A small image VAE, trained from scratch: batches of 64.
Rows from block 14 of the encoder, named by matrix and row number. Rows with one number belong to one neuron. Each number is 128 + 32 x the weight over its row's rms, rounded and kept within 0 to 255. All counts start at 0. After the name is the row's rms in percent of the matrix's.
# gate: MLP gate (encoder.blocks.14.mlp.gate.weight, 512x128), inputs 0-127
# fc1: MLP up (encoder.blocks.14.mlp.fc1.weight, 512x128), inputs 0-127
# fc2: MLP down (encoder.blocks.14.mlp.fc2.weight, 128x512, transposed), outputs 0-127
gate.399 014 [ 96 125 124 167 120 143 112 139  56  78 151 174  96 143 163 124 103 162 116 178 124 137 112 200  96 111 103  69 159 147 130 127 125 158 163 173 107 111  90 145 115 133  89 103  92 101 100  97  79 145 151  69  96 118 152 151 127  96 145 178 130  96 113  75 115 126 101 155 142 120 150  69  96 169 107 159 170  93 151 192 163 151 137 101  88 115 135 127 151  96 102 182 150 129 156  72 123 129  93  79 203 115 123 132 139 126 170 113 147 174 166 156 117 180 117  90  89 119  86  96 111  93  73 196 113  85 159 133]
gate.400 110 [129  46 126 135 116 139  99 117 103 119 152 167  60 128 129 124  88 181 126 159 140 119 151  96 122 188 187 190 152 145 128 129 138  90 123  53 187 124  97 151 128 124  54 133 140 116 118 138 154 153 180 133 121 154 114 102 109 160 123 126 137  97 128 135  92 167 163  82  85 118 153 191 137 118  57 115 149 110  74 161 124 120 117  79 117 109 158 104 117 171 149 119 122 101  59 122 152  90 112 190 163 128 171 105 113 128 150  90 177 139 102 172 108 128 131 137 142 105  54 150  89 132 177 178 185 144 119 147]
gate.402 014 [ 94  99 126 132 135 168 161  88  98 124 135 160 141 122 133 148 133  82  87 100 144 101 117 214 119 148 131 147 137  96 127 140  93 176 168  94 105 117 150 150 127 165  75 154 107 150  99 162 161 149 120 147 135 125  99 114  71 162 133  92  99 100 168  75 159 153 126 154 137  95  78 160  92 108  98 188 167 106 122  85 171 106 140 125  71  99  79 127  95 155 145 124 140 167 139 130 123 130 149 129 171 125 175 151  80 128 106 209 122 132 175 132 178 166 175 166 177 118 120 128 153 110  74 119 126  18 139  69]
gate.403 085 [119 172 134 125 150  79 168 134  93 146 116  43 116 120  85 120 128 100 156  97  64 151 192  74 125 148 124 107 156  57 109 155  94 138 104 102 145 102 131 121 161  91 143 157 125 126 113 157 174 113 156  93 171 182 120 107 134  95 141 155 131 112 181  99 108 147 158 178 162  67 142 177 152 157 124  91 150 139 117 122 133 118 120  86  98  95 109 125  84  92 191 155 136 143  99 180 129 179  89 167 173 119 168 106 103 176 150 128 119  80 152 102 145 148 138 102 207 140 107 164  63  74 163 150 100 130 118 130]
gate.404 110 [147  94 129 136 113 184 165 111 113 152 133 207  76 145 120 179 140 108 140 118 126  83  95  92 158 144 102 130 114 117 122  84 139 139 145 190 160 124 103 141 107 110 143  86  29 134 159 147 189 183 106 131 118 117 163 142  98  72 137 118 122  62 139 169 151 108 103 161 132 146 110  87  61 103 117 134 122 123 185 145 140 149 116  98 149 153 171 154 139 153  63 163  93  78 171 120 120 166 100  81 147 113 166 217 141  98 113 160 110 102  79 147  90 122 123 137 148 132  74 105 107 165 103 109 146 157 128 174]
gate.405 174 [136 151 127 137 131 172 115 142 157 138 143 165 131 133  92  92 172 115 181 134  83  92 139 109 101 176 118 135 132 133 129 180 160  89  75 119 161 132 187 132  88  90  83 135 126 111 151 103 140 144 188 105 121 134 133 102  93 139 110 161 109 123 143 110 133 124 137  87 115  71 143 108  76 132 169 147  92 106 175  96 125 163  98 221 118 120 102 114 137 138 123 119 149  96  82 154 160 104 176 146 123  84 139 122  87 103 101 158 109 121  89 101 236 181 155  48 180  99 162 157  61 141 132 142  97  93 185 140]
gate.406 078 [174  52 171 185 112 137 153 100 101 123 160 174 148 151 159 124 149 134  97 115 102 136 107 169 160 171 147  54 113 171 114 145 121 154  81 141  89 192 100 158  69 131 143 162  89 128 146 118  86 159 141 139  84 141 174 179 124 136 145  90 111 170 152 166 178  96 136 164 162 150 148  85  59  72  98  96  90 143 105 138 111 136  99 123 109 114 132  94 160 144  92 127 158 128 129 135 166 147  76 180  96 130 125 118 187 100 113 151 127  96 120 139 118 102 112 135  47 178 120 123 136  70  87  72 131 135 154 107]
gate.407 145 [141 146 141 128 136 154 110 143 147  93 121 116 109 155 116  95 187 104  95  94 193 153 163 120  94 173  85 104 166 134 152  82 101 112 105  61 111 209  88 102 130  97 191 120 132 143 105 156 165  98 143 137 121 182 162 112 108  89 122 118  93 154 130 128 162 138 173 112 148 158 132 115 194 122 129 166 110 130  49 132 158 131  65 103  96 123 136  88 138 165  93 151 166 183 103 122 186  89  98 111 144 132 144 168 148 114  97 121 179 129 108  58  74 157 172 120 179 108 158 136  54  96 156 125 116 114 148 103]
gate.409 011 [127 115 168 152 103 153 110 147 127 103 117 156 108  73 119 112 124 156 105 130 175 148 162 146  76 193 171  95 119 177  86 160 128 153 102 119 119  86 128 131 104 101 112 104  79 158 141 135 145  95  97 136 143  61  84 142  79  93  74 127 161 113 149 179 129 185 164 146 194 159 126 110  90 175  91  61  90 148  34 166 112 111 101 134 109 120 148 107 103 127 127 137 168 186 105 112 123 134 155 122 116 112 125  66 176  93 108 139 156 166  78 110 134 125 178 203 100  96 131 102 152 122  74 119 140 124 168 133]
gate.410 120 [135 139 177  76 181 150 156 123 125  91 168 136 157 151 156 151 148 128 116 181 102 145 103  87  90 164  97  76 155 130  74 155 144 152 110 117 158 130 106 223 146 127 167 132  81 143  44 185 149 154 133 120 116 116 159 136 102 143  96 115 121 137  99 129 128 227 176  72 135 129 134 124 171 112 122  70  92 141  94 140 112 152 104 102 107 125  69 121 119 165 147  82 101  68 104 158 111 142 142  97 103 118 128 193 107 168 182 124 111 108 152  97 127 127 166 101 138 147 153 144 130  77  58 119  86 114 151 116]
gate.411 060 [111 105 193 147 157 190  52 182 109 127 148 108  96 115 107 115 120 153 146 141  64 133 102 105 125  82 144  75 121 151 131 128 153 127 165 167 123  80 125 134 168 121 144  93 108  94 163 142  82 175 112 136 107 181 140 160 106 111 124 172 143 166 102 180 111 102 158 133  81 122  91 164  97 129 151 124 122 138 152 154 104 139 142 100 132 118  82  92 118  78 145 146 106 214 181 186  90 123 150 136 176 120 128  80 100 184 107 161 154 161 111 117 166 129 148 174 147 157  88  88 149  87 141  62  78  96  90  86]
gate.412 017 [ 96 166 144 159  44 108 104  87 144 130 143 138  95 137 149 188 158 162 112  96  91 177  98 145 114 138 113 158 134  82 161 182 156 165 120 110 162  84 105 109 122 117 145 151  67 159 108 136 170 153 144 174 140 147 127 132 103 111 112 106 162  61 104 120 101 141 176 145 189 170 111 149 166 106 214 107 117  75 166 185  86 204 147 102  86  80 144 124  92 140 138 121 109 144  98 158 133 151 155  72 161 134 187 120 125 159 141 105 118 110  76 108 135 116 125 141 109 111 140 101  99 127 142 196  72  92 141 134]
gate.413 070 [156  94 118 143 123 189 126 139 102 167 172 105 116  77  99 113  86 102 132 127 130 120  74 150 111 146 137  96 126 168 112 140  91 117 192 145  97 120 124 161 149 137 180  72  64 167 169  92 143 159 126  67  95 137 145  88 116  89  99  84 142 151 195 127 116 137 144 148 147 180 143 120 131 102 161 171 160 136 113 128 161 102 111  87 145 113  91  97 121 159 178 113 158 164 204 147 145 137 141 140 177 124 116 147  80 123  67 156 186 130 120  85 134 132 126 204 135  43 118 142 115 163 144  92  64 146 102  92]
gate.414 107 [151 110 139 151 136 118 104 149 186  72 102 113  75  93 129 141 142 173 130 106 166  92 150 157 179 159 149 121 165 115 130 111 145 133  68 161 113 127 155 153  59 170 162  92 149  92 156 115 134 111 151 212  89 144 140 113 135 161 135 134  98  93 168 102  57  83 165 110 166 108 167 163 124 140 139 143 123  96 123 165 174 105 139 131  90  94  87 113 129  87  72  99 141 151 114 141 187 212 151 108  94 123  66 124 101 160  95 126 156 149 170 162 153 130 113 165 156  83 160 158 141 103 130 165  69 119 118  68]
gate.415 065 [107 180 127 115 112 151  98 102 106 142 106 132  79 104 130 125  83 124  85 174 130 128 110 167 111 130 140 140 160 180 118 135 139 153 169 119  84  76 132 140 148  88 179  75  74 138  74  48 119 140 135 121 141 114 153 112 134 119 106 114 136 112 118 117 133 163  61 168 178 167 112 110 145 109 111 147 168  98  80 154 140 153 136 136 117  88  75  86 120 125 157 151 191 166 144 146 111 172 170  89 184 138 145 109 203 107 114 175 139 182 133 110 196 193 148 133 102  71  73  96 102 168  82 143  92 107 147 157]
gate.416 082 [125 124  81  81 161 143 135 151  99 151 109  85 145 136 123 163  81 123 189 130  91 103 208 144 145 191 101 102  83  78 121 113  81 169 153 197 145 138 199  81 143 101 166 118 126 134 150 151 161 155 156  97  81 196  59 125 103  90 115 131 132 216 138 123 108 142  99 113 111  96 122 143 100 108 135 146 150 132 143 124 118  85  77  78 115 172  78 109 117 142 223 117 107 129 163 195 114 112 143 152 170 112 125 145 127 138 124 123 116 126  99 120  92 171 149 141 158  96 123 101 123  93  82 116 127 116 140 152]
gate.417 035 [201 110 163  91 212 126  98 182 120 163 164 141  99 129  59 230 102 118 141  69 146 136  91 130  68 141 168 120  88 101  88 141 161 131 158 176 147 100 135 110 100 188 152 144 128 165 101 173 131 160 142 131 127  87 136 131 107 121 116 121 167  90 113  84 170 106 156 143  86 129 154 111  70 116 104 136 170 125 173 128  92 165 118 140 150  88 142  99 153 117  88 180 100 102 166 116 127 141  78 116 144 102 175  68 119 131 115 118  79 134 139 136 126 115 195 112 129 126  84 113 131 155  87 178 131 139 113 104]
gate.418 108 [ 71 113 151 167 124 164 135 114 110  86 121 162  65  92 166 114 128 167 126 165 149 134  97 154 130 181 127 120  74 149  76 108 144 170 131  79 133 164 126 147 120 127 133  85  70 138  89 165  63 139  96 136 106  70 154 136 167 152 174 128 173 175 173 146 147 168 104 201 114  80  96 148 109 174  66 113  73 130 167  90  84 118 106 109 146 136 129  88 163 155 136 145 180 125 132 102 104 132 109 141 105 141 151 163 139  86 152 142  81 145 161 133 141 124 104 169 149 131 104  96 185  94  57 122  90  87 132 174]
fc1.399 013 [120 106 100  94 139 112 160 133 168 154 141 113 193 111  97 107 132 108 121 143 108 138  90  81 138 130 117 159 141 103 148 127 128  82  87 134 165 131 176 115 100 149  95 167 178 145  94 191 171  44  76 181 151 109 102  73 182 144 122 143 148 152 155 141 179 122 192  69  64 110 121 141 131  98 183 128  83 159 162  90 145 130 102 134 167 111 130 115  92 160 140  48 121 131  83 141 147 122 180 193 151 128  94 116 106 150  97 111 134 105  61  86 141 128 150 133 167 140 183 146 126 126 131  83  79 120  98 123]
fc1.400 120 [134 214  91 143 137 105 108 159 150 128 123  89 186 127  99 149 170 101 140  68 112 146 102 157 197  64 129  79 125  86 161 139 110 156 106 163  76 142 177 136 142 100 180 144 120 102 134 115  98 124  78 126 104 116 179 141 138  89 149 122 156 159 155 122 156 102 111 157 157 104 120  78 126 100 192 144 128 125 206 198  97 167 137 175 159 113  77 135 150  54 120 109 159 153 155 119 102 139 120  95  92 158  90 125 139 127  90 145  75 105 150  41 148 129 123 148 127 106 164  96 155 123 100  98 113 148 148 107]
fc1.402 009 [179 118 178 153 158 110  66 155 121 101 130 125 149 105 152 115 157 135 188 145 132 140 130  86 125 120 155 112 143 110 122  87 173 152 113 112 137  94  59  64 182  62 130 126 143  99 124 139 118 153 151 143  83 154 109 128 183  85 145 147 118 139 114  75 112 158 106  85 108 149 153  88 127 217 102 144 108 152 158 156 125 121 177 149 160 184 159 117 147 119 127 142 119  95  48 183  90 165 101 116  76 125 125 196 136 162 105 111 146  87  77  95 139  90 140 142 139  97 100 114  95 124 163 116 137 221 120 151]
fc1.403 082 [125 160 121 151 145  99 134 111 111 147  95  85  93  98  93 156 164 106 182 101  87 159 138 109 139 192 110 154 137  22 136 137 146 144  54  88 129  81 141  83 172 121  98 149 131  93  93 123 178  98 187  83 196 179  73 130 111  67 116 183 137 113 148 130 110 140 143 152 161  89 145 122 128 159 133  75 128 141 124 116 149 148 151  86 119 145 119 122 124 135 185 148 145 128  72 176 157 189  93 148 130 117 118 147 111 163 143  83 100  99 129 163 133 130 160  96 200 147 127 151  92  84 164 139 134 122  94 164]
fc1.404 113 [127 109 113 156 116  75  94 148 142 115 105 101 164  92 127 129 154 154 107  93 150 179 148 177 130 157 101 149 114 114 155 150 101 107 111  91 135 127 197 121 117 129 122 179 231 149 105 113 113  96 149 107 167 163 109  86 154 145 122 117 174 161  88 111  89 143 117 107 186 119 155 162 194 137 152 167  62 142  54  95 120 108 116 174  77 132 115  95 106 126 211  79 143 127  81 132 122 105 172 167 110 150 127 119 124 151 106  95 119 168 152 106 164 104 148 121 183 134 185 131 125  61  89 121 111 122 141  63]
fc1.405 175 [132 114 119 128 132 139 162 139 162 137 129 119 162 129 140  95 199 110 173  76 107  88 116 107  52 127  94 116 140 125 135 143 149 136 134 110 165 178 165  43 201 140  44  87  44 109 158 127 137  98 116  75 129 180 134 106 160  94 110  94 129 115 140 106 194 160 103  84 104 124  73 121 142 119 136 137 134 197 179  89 141  98 127 110 135 135 106 158 142 159 174 187 144 158 173 141  89 120 191 140 147 148  93 150 124 137 118 125 117  90 112 131 109 152 147 105 149  78 131 210 159 114 111 128 128 105 109 141]
fc1.406 089 [199  80 172 166 144 139 136 147 108 114 149 172 142 117 165 148 119 153 101 141 120 133 110 152 165 166 150  72  92 194 100 111 134 131  56 118  65 177 119 157  80 132  94 122 106 103 182 112  92 140 112 139  94  96 171 181 122 131 160  74 139 177 141 146 126  81 126 164 133 162 144 119  69 115 117  89  85 135 118 154 110 131  99 145 154  65 119  95 174 117  93 149 149 141 104 124 175 176  97 166  97 116  86 116 174 136 112 163 151 101 140 151 133 119  96 126  56 159 121 122 148  88  90  27 139 125 150 119]
fc1.407 140 [164 137 132  96 134 143  93 142 149 166 167 133  70 119 111  70 128 121 122 180 112 161 141  80  95 112  99  95 140 151 134 103 124 137 145  84 118 152  84  73 173 126 170 162 120 152 169 115 183 109  99  97 121 130 199  96 119  77 103  84  91 112 116 195 125 158 157 198 152 166 114 157 157 165 128 174 126 132 132 114 146 139 158 113  82  82 132  74 132 182 148 153 135 154 117 116 109  62  70 189 138 172 145 113 138 104 135 146 165 133 159 120  27 107 114 167  87 125 154 100 110 155 101 151  98 113 169  98]
fc1.409 011 [126 107 161  90 124  93  96 148 105 211 143 118 117 114 131 156  97 119 117 176 140 201 128  93  65  96 147 122 141 131 136 106 180  69 113  95 144  95 143 121 147 122 208  64 114 147 132  84 108 134 139 135  81 133 177  71 128 118 154 156  90 121 101  70  80 122 106 144 142 138 146 103 109  83 145 109 140 128 136  87 128  97 238 110 169 100 181 109 130 124 167  92 181  99 165  54 145  96 117  91 134  92  97 128 134  93 144 142 117 142 152 143  94 177  89  97 170 138 134 109 117 163 130 163 115 148 162 126]
fc1.410 104 [126 143 173  99 173 171 168 119 134 101 166 145 147 175 171 132 162  96  87 190 121 140 112  95  99 159 104  88 165 131  95 152 137 133 115 141 160 106  97 192 158 126 155 125 103 164  38 192 148 133 109 132 128 110 140 164 122 136  85 112 117 152 114 127 127 223 167  92 115 144 142 125 172  74 124 101  93 150  94 164 101 139  86 111 134 139  90 105 114 167 150  79  85  70 115 160 106 151 147  94 100 109 131 197 114 173 181  83 117  95 170 123 155 130 152  94 142 102 135 127 118  72  69  90  99 121 149  97]
fc1.411 061 [125 135 146 132 152 169  68 156 104 118 160 120  91 102  93  75 132 186 163 128  93  97 123 102 105  82 137  92 137  97 170 154 163 100 170 152 117  97 138 151 181 144 162  99 135 106 131 122 106 165 135 113 113 202 112 172 121 128 105 176 135 161 145 196 133  87 148 154 101 112  68 147  82 129 161  73 120 155 141 151 110 175 129  76 126 127  91  93 140  78  87 152  95 170 197 194 106 116 121 181 205 121 112  91 126 164  83 126 156 170 102 123 149 119 133 153 151 118 100 103 124 111 146  98 117  83  74  70]
fc1.412 019 [161 149 103 115 118 112 111  94  59  94  92 159  64 116 189 143 157 139 157 188 123 128 143 151 110 100 125 134 131 103 150 156 135 123  88 127 104 107  74 133 147 108 150 133 123 124 118 134 156 130 110 150  93  90  80 144 144 126 111  52 107 113  98 157 140 112 140 122 136 126  60 167 158  91 122 126 191 112 161 121  96 129 146 122  91 121 169 151  69  96 144 215 155 188  90  93 122 158 164 114 148 158 147  68 136 138 162  62 199 123 138 153  96 112 144 170 151  81 132 104  68 141 146 165  64 175 135  82]
fc1.413 087 [182 120  93 166 145 157 161 119 103 140 172 119 112  31 109 114  48  85 138 116 136 101  73 148 131 121 114 121 131 154 109 153 118  94 177 152 122 120 113 141 152 127 164  56  67 133 161 128 158 143 110  84  72 112 138  67 120  90 110  93 150 145 178 119 126 143 107 145 113 184 144 115 112  78 166 165 168 135 127 158 153 132 113  80 172 122 109 112 122 145 117 156 177 150 215 146 134 146 175 130 170 128 106 138  95 100  94 142 191 139 106  80 165 157 134 163 158  62 128 168 119 155 126 106  96 130  69 135]
fc1.414 113 [107 125 137 139 138 183 101 138 154 110 205 199 146 115 140  81  87  88 112 150 157 104 133  94 146 131 188 130 170 118 131 126 150 159 144  84 146 115 130 136 122  61 168 126 122 158  78  75 151 127 145 144  62 126 118 118  87 149 156 142 146 141 224 158 137 111 105 139 133 182 140 156 146 116  71 146 160 112 110 127 124 150 157 110 125 148  85 149 107 113  87  52 163 136 112 109 109 142 120 162 107 109 184 105  31 126  77 160 173  88 147  68 124 155 127 175 105 144  98 133 159 132 113 154 157 133 189 111]
fc1.415 056 [144 115 142 111 164 111 177 185 145 101 155 141 135 142 113 144 172 128 129 112 111 111 174 131 122 105 129 117  81  84 128  92 125 117 107 156 160 155 104 113 130 173  96 178 176 131 159 196 148 121 128 177 120 134  92 151 151 158 150 149 104 148 137 114  98  69 165 144  55 126 151 138 101 159 109 126  95 148 180 104 116 114 110 118 163 149 208 155 164  98  94  83 106 123 107 130 169  93  90 141  94 132 107 115  54 158  99  82 135  65 123 146  66  64 110 112 147 231 152 139 134  59 163 112 168 128 104 109]
fc1.416 095 [124  55 176 167 109 160 140  98 135  88 112 169  85 116 134 139 127 164 135 165 170 113 131 106  97 112 162 154 140 161 128 109 136 130 130  79 102 117  61 187  97 129 113 124 174 103 136  87 131  99  99 129 127  59 204 113 186 142 128 157 122  95 123 169 174  98 126  98 182 147  79 108 157 113 115 183 127 151  45 131 111  89 173 137 108  98 143 158 120 160  94 204 157 114 117  91 176 132 128 145  88 134  93  94 134 130 118  98  92 142 166 154  75 141  98 106  77 166 166 134 105 190 134 151 152 118 115 170]
fc1.417 039 [211 131 140  89 183 112 112 187 148 136 137 165  62 102  78 192 125 157 140  97 141 126  74 159  84 136 120  99  95 120  97 106 150 150 183 186 104  89 114 102  85 185 156 146 115 163  84 179 124 151 136 162 110  49 180 133 142 125 123  65 130 100 110 118 139  99 124 146  97 144 133 113 104 121 121 144 143 122 179 152  62 178 143 158 133  75 140 107 161 114  85 190 111 111 170 114 133 153 101  97 130 115 157  85 125 130 104 124  82 142 163 103 146 139 153 132 151 106  67 113 133 171  99 173 108 132  87 147]
fc1.418 092 [174 145 114 102 139  99 141 146 132 158 159  84 185 149  72 187 106 120 131  92 154 131 114 103 103  44 120 145 175 150 185 140 123  79 130 154 127  85 124 111 139 113 145 145 157 154 176 106 175 131 149 111 147 135 109 109  78  84 128 107  77  99 122  93 125  95 139  54 130 172 154 103 123  92 156 129 198 132 144 142 177  86 127 143 108 115 130 155  93 105 107 132 123 190 126 143 159 107 132  88 147 121  81 104 118 136  56 126 214 127  70 129 113 109 201 120 130 134 130 163  93 137 203 126 184 122 134  88]
fc2.399 013 [123 144 119 102 110 138  99 124 205 116  97  92 157 197 116 174 116 150 145 105 172 145 168 142 157 159  98 162 137 136  89 146  71 118 119 193  80 130  93 129 184  76 166 177 145 130 147 119 197  86 147 152 121 180 162 101  54 163 105  79 106 148 115 141  98 138 128  90  76 134 109 106 118  82 100  95 161 104 154 132  83 114 137 106 136 145 129 183 118 102 122  73 107 112 136 118 193 136 121 161 148 157  78 153  73 174  55 113 122 175 107 139  85 112 164 152 119 138  85  92 161 107 134 134 134 150 117 106]
fc2.400 121 [140  35 123  85 132 148 103  88 115  93 122 181  86 121 154 104 103 201 130 163 149 127 179 165 110 183 166 153 125 172 115 119 158 109 142  82 166  84  92 171  79 144  95 110 106 159 119 158 163 127 168 115 133 145 121 146 127 166  85  74 108  77  93 120 106 130 170 132 107 151 137 175 136 147  32 125 128  90  76 156 177 105 119 122 113 176 181 170  88 157 118 131 146 122 129 144 133 103 122 182 151 123 166 113 120 114 142 113 178 142 102 190  89 115 127 119 129  82  70 121  75 134 152 140 150 123 106 168]
fc2.402 012 [211 115 124 149  89 124  80 149 119 186 131  73 150 144 103 153 150  74 161  92 135  87  88 105 114  83 107 121 184 173 148 111 137  70 123 168 121 102 145 135 182  74 119 133 177 110 149 127 141  89 143 155 123 145 169  95 142 115 155 100 135 129  46 104 109 100 127 102  96 188 187 104 101  85 155 124 152 118 178  84 145 128  73 150 114 141 149 121 164 135 126 112 117 156 121 140 147 120 153 111 134 170 102 168 121 159  94  86 126 106  48  58 133 102 137 156 105 147 102 124 191 179 149 179 151 169 132 127]
fc2.403 063 [105 150 175 121 137 130  97  75 169 113 136 196 153 149 163 144 159 129  42 116 135 127 168 196 122 125 144 132 128 137 215 143 141 102 111  90 159 127 139 155 118 180 127 128  88 120 182  49 100 146 137 155 173  92 104 131  77  81 195 148 107 173 111 156 122  76 129  79 102 100 131  86 124 146 153 174  76 136 119 143 116 146 147 114 123  93 136 108 160 159  90 100 131 104 139 105 118  93 163  76  85 117 137 103  87  84 166 151 153 137  76 142 111 117 103  87 119 108 149 120 206 133 185 147 125  98 150 126]
fc2.404 110 [120 108 125  96 131  96 127 175 117 147 141  77 149 202  56 116  87 164 149  90 151  78 169 165 141 128 112 122 128 164 111 101 106 143 135  99  58  97 158 153 194 158 127 125 130 142 135 136 169 148 110  99 136 111 167 107 125 129 150  97 145 160 171 146 166 140 121  92  91 103 144 136 139 107  98  86 207  70 191 148 107 158 152  90 124 146 148 157 149 107 150 126  93 182 166 160 180 114 157 164 126 100  77  90  82 190  79  89 152  61  92 149 117 114 115 137  93  99  96 152 187  93 127 128  91 120 101 146]
fc2.405 207 [ 94 224 135 102 120 130 141 118 149 115 129 110 164 147 100 188 163  93  88 134 137 143 109 119 136 112 113 135  98 119 144 111  81 112 135 146 158 167 103 105 125 136 110 150 168 114 139 137 105 153  97  94 192 126 125 148 143 120  86 161 159 124 122 120  42 119 155 169 113 105 137 171 152 144 139 141 146 111 113 100 135 170 123 116  79  69 145  98 118 147 134  82  67  86  98 123  94 162 133 117 184 152 186 125 129 111 187 112  89  84 106  98 176  63 199  85 196 171  86 163 103  98 179 175 146 148 125  74]
fc2.406 085 [ 76 140 105  93 133  77 158 174  62 113  97 115 126  73 138 157 111 162 168 109 111 177  89 105 152  51 186 125 144  54 130 154 168 163  90 113 183 111 154  99 102 134  83  77 121 153 148 180  85 149 150 120 103 145 111 169 151 119  98 144 172 110 183 108 133 160 138 124 175 150 163 113 124 141 138 117 100 126  77  88 142 154 150 144  99 140 131 142 156 126 177 139 116 126 103 181  75 137 116 146 154  77 140 122 175 115 129 109 160 121  92 119 106 146 158 147 167 137 141 189  40 155  79 168 107 107 112  91]
fc2.407 147 [108 130 154 163 149 149 185 135  95 138 132 103 160 158 133 179 104  89 137 145 174 149 184 192 142 160 101 126 159 103 128 138 114 102  78 126 164 117  99 136  74 152 161  39 120 127 122 184 137 118 118 139 127 126 154 143 118  65  98 139 125 160 133  89 150 165 151  97  80 124 121  97 176 179 116 129 151  85  56 131  79 162  52 155 157 123  91 131  93 191  71 125 143  96 104 122 102  83 118  75 123  67 167 169 132  77 158 165 142 148 147 120 128 141 128 160 187 149 147 141  88 127 127 118  99 103 131  78]
fc2.409 009 [125  96 103 148  73 119 123 170  86 176 106  71 120 154  87 109 106 108 133 178 184  75 148 179 111 101 153 149 150 175 150 115 130 149 150 161 103  93 128 132 129 103 207 141 173  89 161 145 122 136 159 144 122 149 146 100 148 118 190 105 123 100 101 113 155 101 155 157  61  89 171 118  69 163 170 139 141 104 154 100  95  45 114 151 127 146 154 110 118 127 140  94 150 175 136 110 134 117 119 112 132 112  52 178  76 150  61  58 176 150  89 107 124 117 108 115  92 126 169 186 125 158 138 147 145 159 120 116]
fc2.410 130 [ 72 146 146 106 189 153 110 117 105 111 125 158 126  76 161 120 137 167  33 109 161 111 114 172 155 127 215 170  91 110 110 148  96 143 126  68 151 176  85 134  95 143  65  92  95 113 109 102 108 115 132 128 111 121 119 208 162 130 130 177 137 127 161 145 116 132 112 171 182 105  86 102  85 151  91 137 101 174  68 129  90 133 158 136 178 137  85 107 116 177  92 152 181 121 147 105  81 125 146 129 147  91 166 129 144 108 186 165 131 133 185 126 149 164  96 142 115 163 109 140  96 105  85  90 139 127 133 101]
fc2.411 053 [ 95 162  62 110 148  76 198  88 177  86 104 190 143  72 146 115 126  85 117 148 179 139 152 180 161 188 133 133 145 129 130 151 181  94 137 100  98 181 132 139  86 104 112 183 107 147 105  64 136  98 160 134 131  35 126 166 148 142 157  65 139 121 152  60 117 100 158 106 151 121 132 138 183 118 103 149 131 108  89 142 197 121 142 128 155 104 149 121 143 162 145 103 148  91  91  83 167 128 118 136  95 131 117 127 105 144 119 101 130 128 122 161  89 124 165  62 113  85 132 119 128 141 191 138 113 108 168 108]
fc2.412 013 [ 72 119 168 182 129 114  62  98 134 122 129 121 122 116 145 132 129 117  29  95 175 118 104 111 124 132 180 127 102 152 128 167 107 129 178 126 154  99 149 167 135 173 121 152 126 134  70 138 148  58 131 109 148 109  76 154 139 159 112 156 113  98  86 110  61 109 112 127 151 103 122 103 171 117 165 118 110 166 123 168 108  95  73 156 138 165 113 107 119 100 121 163 153 100 150  79 141 163 127 120 104 158  95 169 174  76  92 199 122 191  69 117 151 151 163 118 113 121 157  89 102 140 141 137 146 188 173 204]
fc2.413 061 [ 45 146 118  93  80  90 111 156 144 154  83 140 144 143 149 195  93 107  57 206 189 155 151 199 127 128 168  80 168 107 132 128 144  94 141  83 133 101 140 109 110 164 143 114 142 140 151 109 156 163  96  77 134  89 166 121  91 139 144 159 165 149 129 100 155 129 148  95 119  68 123  61 161 130 149 131  87 105  44  80 115 137 185  92 134 163 100 120 144 176 115  82 110 121 135 158 143 139 112 143  80 150 138 170  76 116 168 171 140 166 119 157 118 141 137  85 128 173 132 150 139 123 124 108 132  86 137 111]
fc2.414 101 [128 115 129 116 127  92  85 133  76 113 101 136 100 103 178 112  82 173 180 157 106 143 107 119 153  86 194 108 173 118  60 177 174 145  67 147 114  83 124 141 120 163 144 104  91 147 133 160 143 128 114 140 121 154 180 162 149 101 141 126 146 133 121 126 157 174  95 140 173 138 110 100 114 124 123 124  53 119  87 113 113 162 135 171 200 157  71 152 139 159 151 153 165 137 118 181 118 116  94 144  93  78 106 166 179  83 123 161 150 137 161 137 121 190 143 151 105  65 146 100  31 131  95 105 114 103 146  88]
fc2.415 052 [175 131  94 127  77 144 134 159 177 159 103 105 174 150 153 127 145  89 154  88 142 132  63  98 138 123  89 114 169 167 143  61 162 114  90 121 123 202 155  76 182  73  72 191 186 108 125 136 134 116 159 179  95 103 127 137  85 131 124 126 163 127 176 123  90 137 165 102 114 128 146 108  77  81 166 109 148 147 150  80 145 106 116 150 104 119 173 144 115 126  97 107 122  99 118 119 145 148 145 154 188 187 114  80 152 136 103  90  92 102  28 145 162 116 162 166 158 132 134 141 146  85 134 106 129 159 107  99]
fc2.416 081 [148 159 137 123 109 123 143 151  94 165 140  63 125 145  98 155 116 105 131 103 110 145 105 143 145 131 126 115 127 132  82  72 101 147 111 210 119 108 159  82 170 135 123 137 151  97 108 185 155 112 113  87 163 233  95 122 125 135  91  69 165 146 132 123  92 164  93 123 139 149 161 157 100 126 122  96 159 114 168 131  91 169  59 182 136 132 111 127 128  98 153 111 123 166 156 140 118 186 130 148 188 130 133 192 134  85 112 137 105 105  75 100 182 107 170 149 152 137  80 134  58  38  92 125 136 164 117 106]
fc2.417 034 [117 118 187 128 145 136 121  81 128 101 101 193 122 111 162 114 137 117  27 117  71 169 138 138 144 145 185 149 141 140 124 124 108 110 100 129 103 170  55 137 135 116  95 163 145  76 121 115  89  96 125 110 149 161 103 128 174 139 118  83 127 140  90 125 104  89 118 101 199 101 149 179 150 144 124 162  79 218 127 130 120 103  99 166 127 158 131  67 102 125  91 136 174 148  87  82  90 192  74 145 185 128 159 172 161  65 136 181 134 123 138 107 145 132 132 129 111 106 111 115  91 154 134 139 155 119 162 167]
fc2.418 078 [129 184  96 156  94 122 123 134 161 127 153  78 137 155 163 134 115 125  87 127 122 172 160 138  65 146 106 163 117 171 119 107 150 143  75 197 161 139 178  70 208 143 146 134 103  84  92 128 161 123 147 110 159 125  91  94 137 113 163  84 163 141 110 132  76 107 163 154 115 106 150 120 101 107 181 153  98  89 137 141 162 127 162 112  97 119 156 101 110 144 201  55 176  78 100 127 147 134 144  86 152 130  61 173 114 131 100  55  89 118 117 112 160 117 135 105 146 157 102 146 151  60 156 191 152 129 119  97]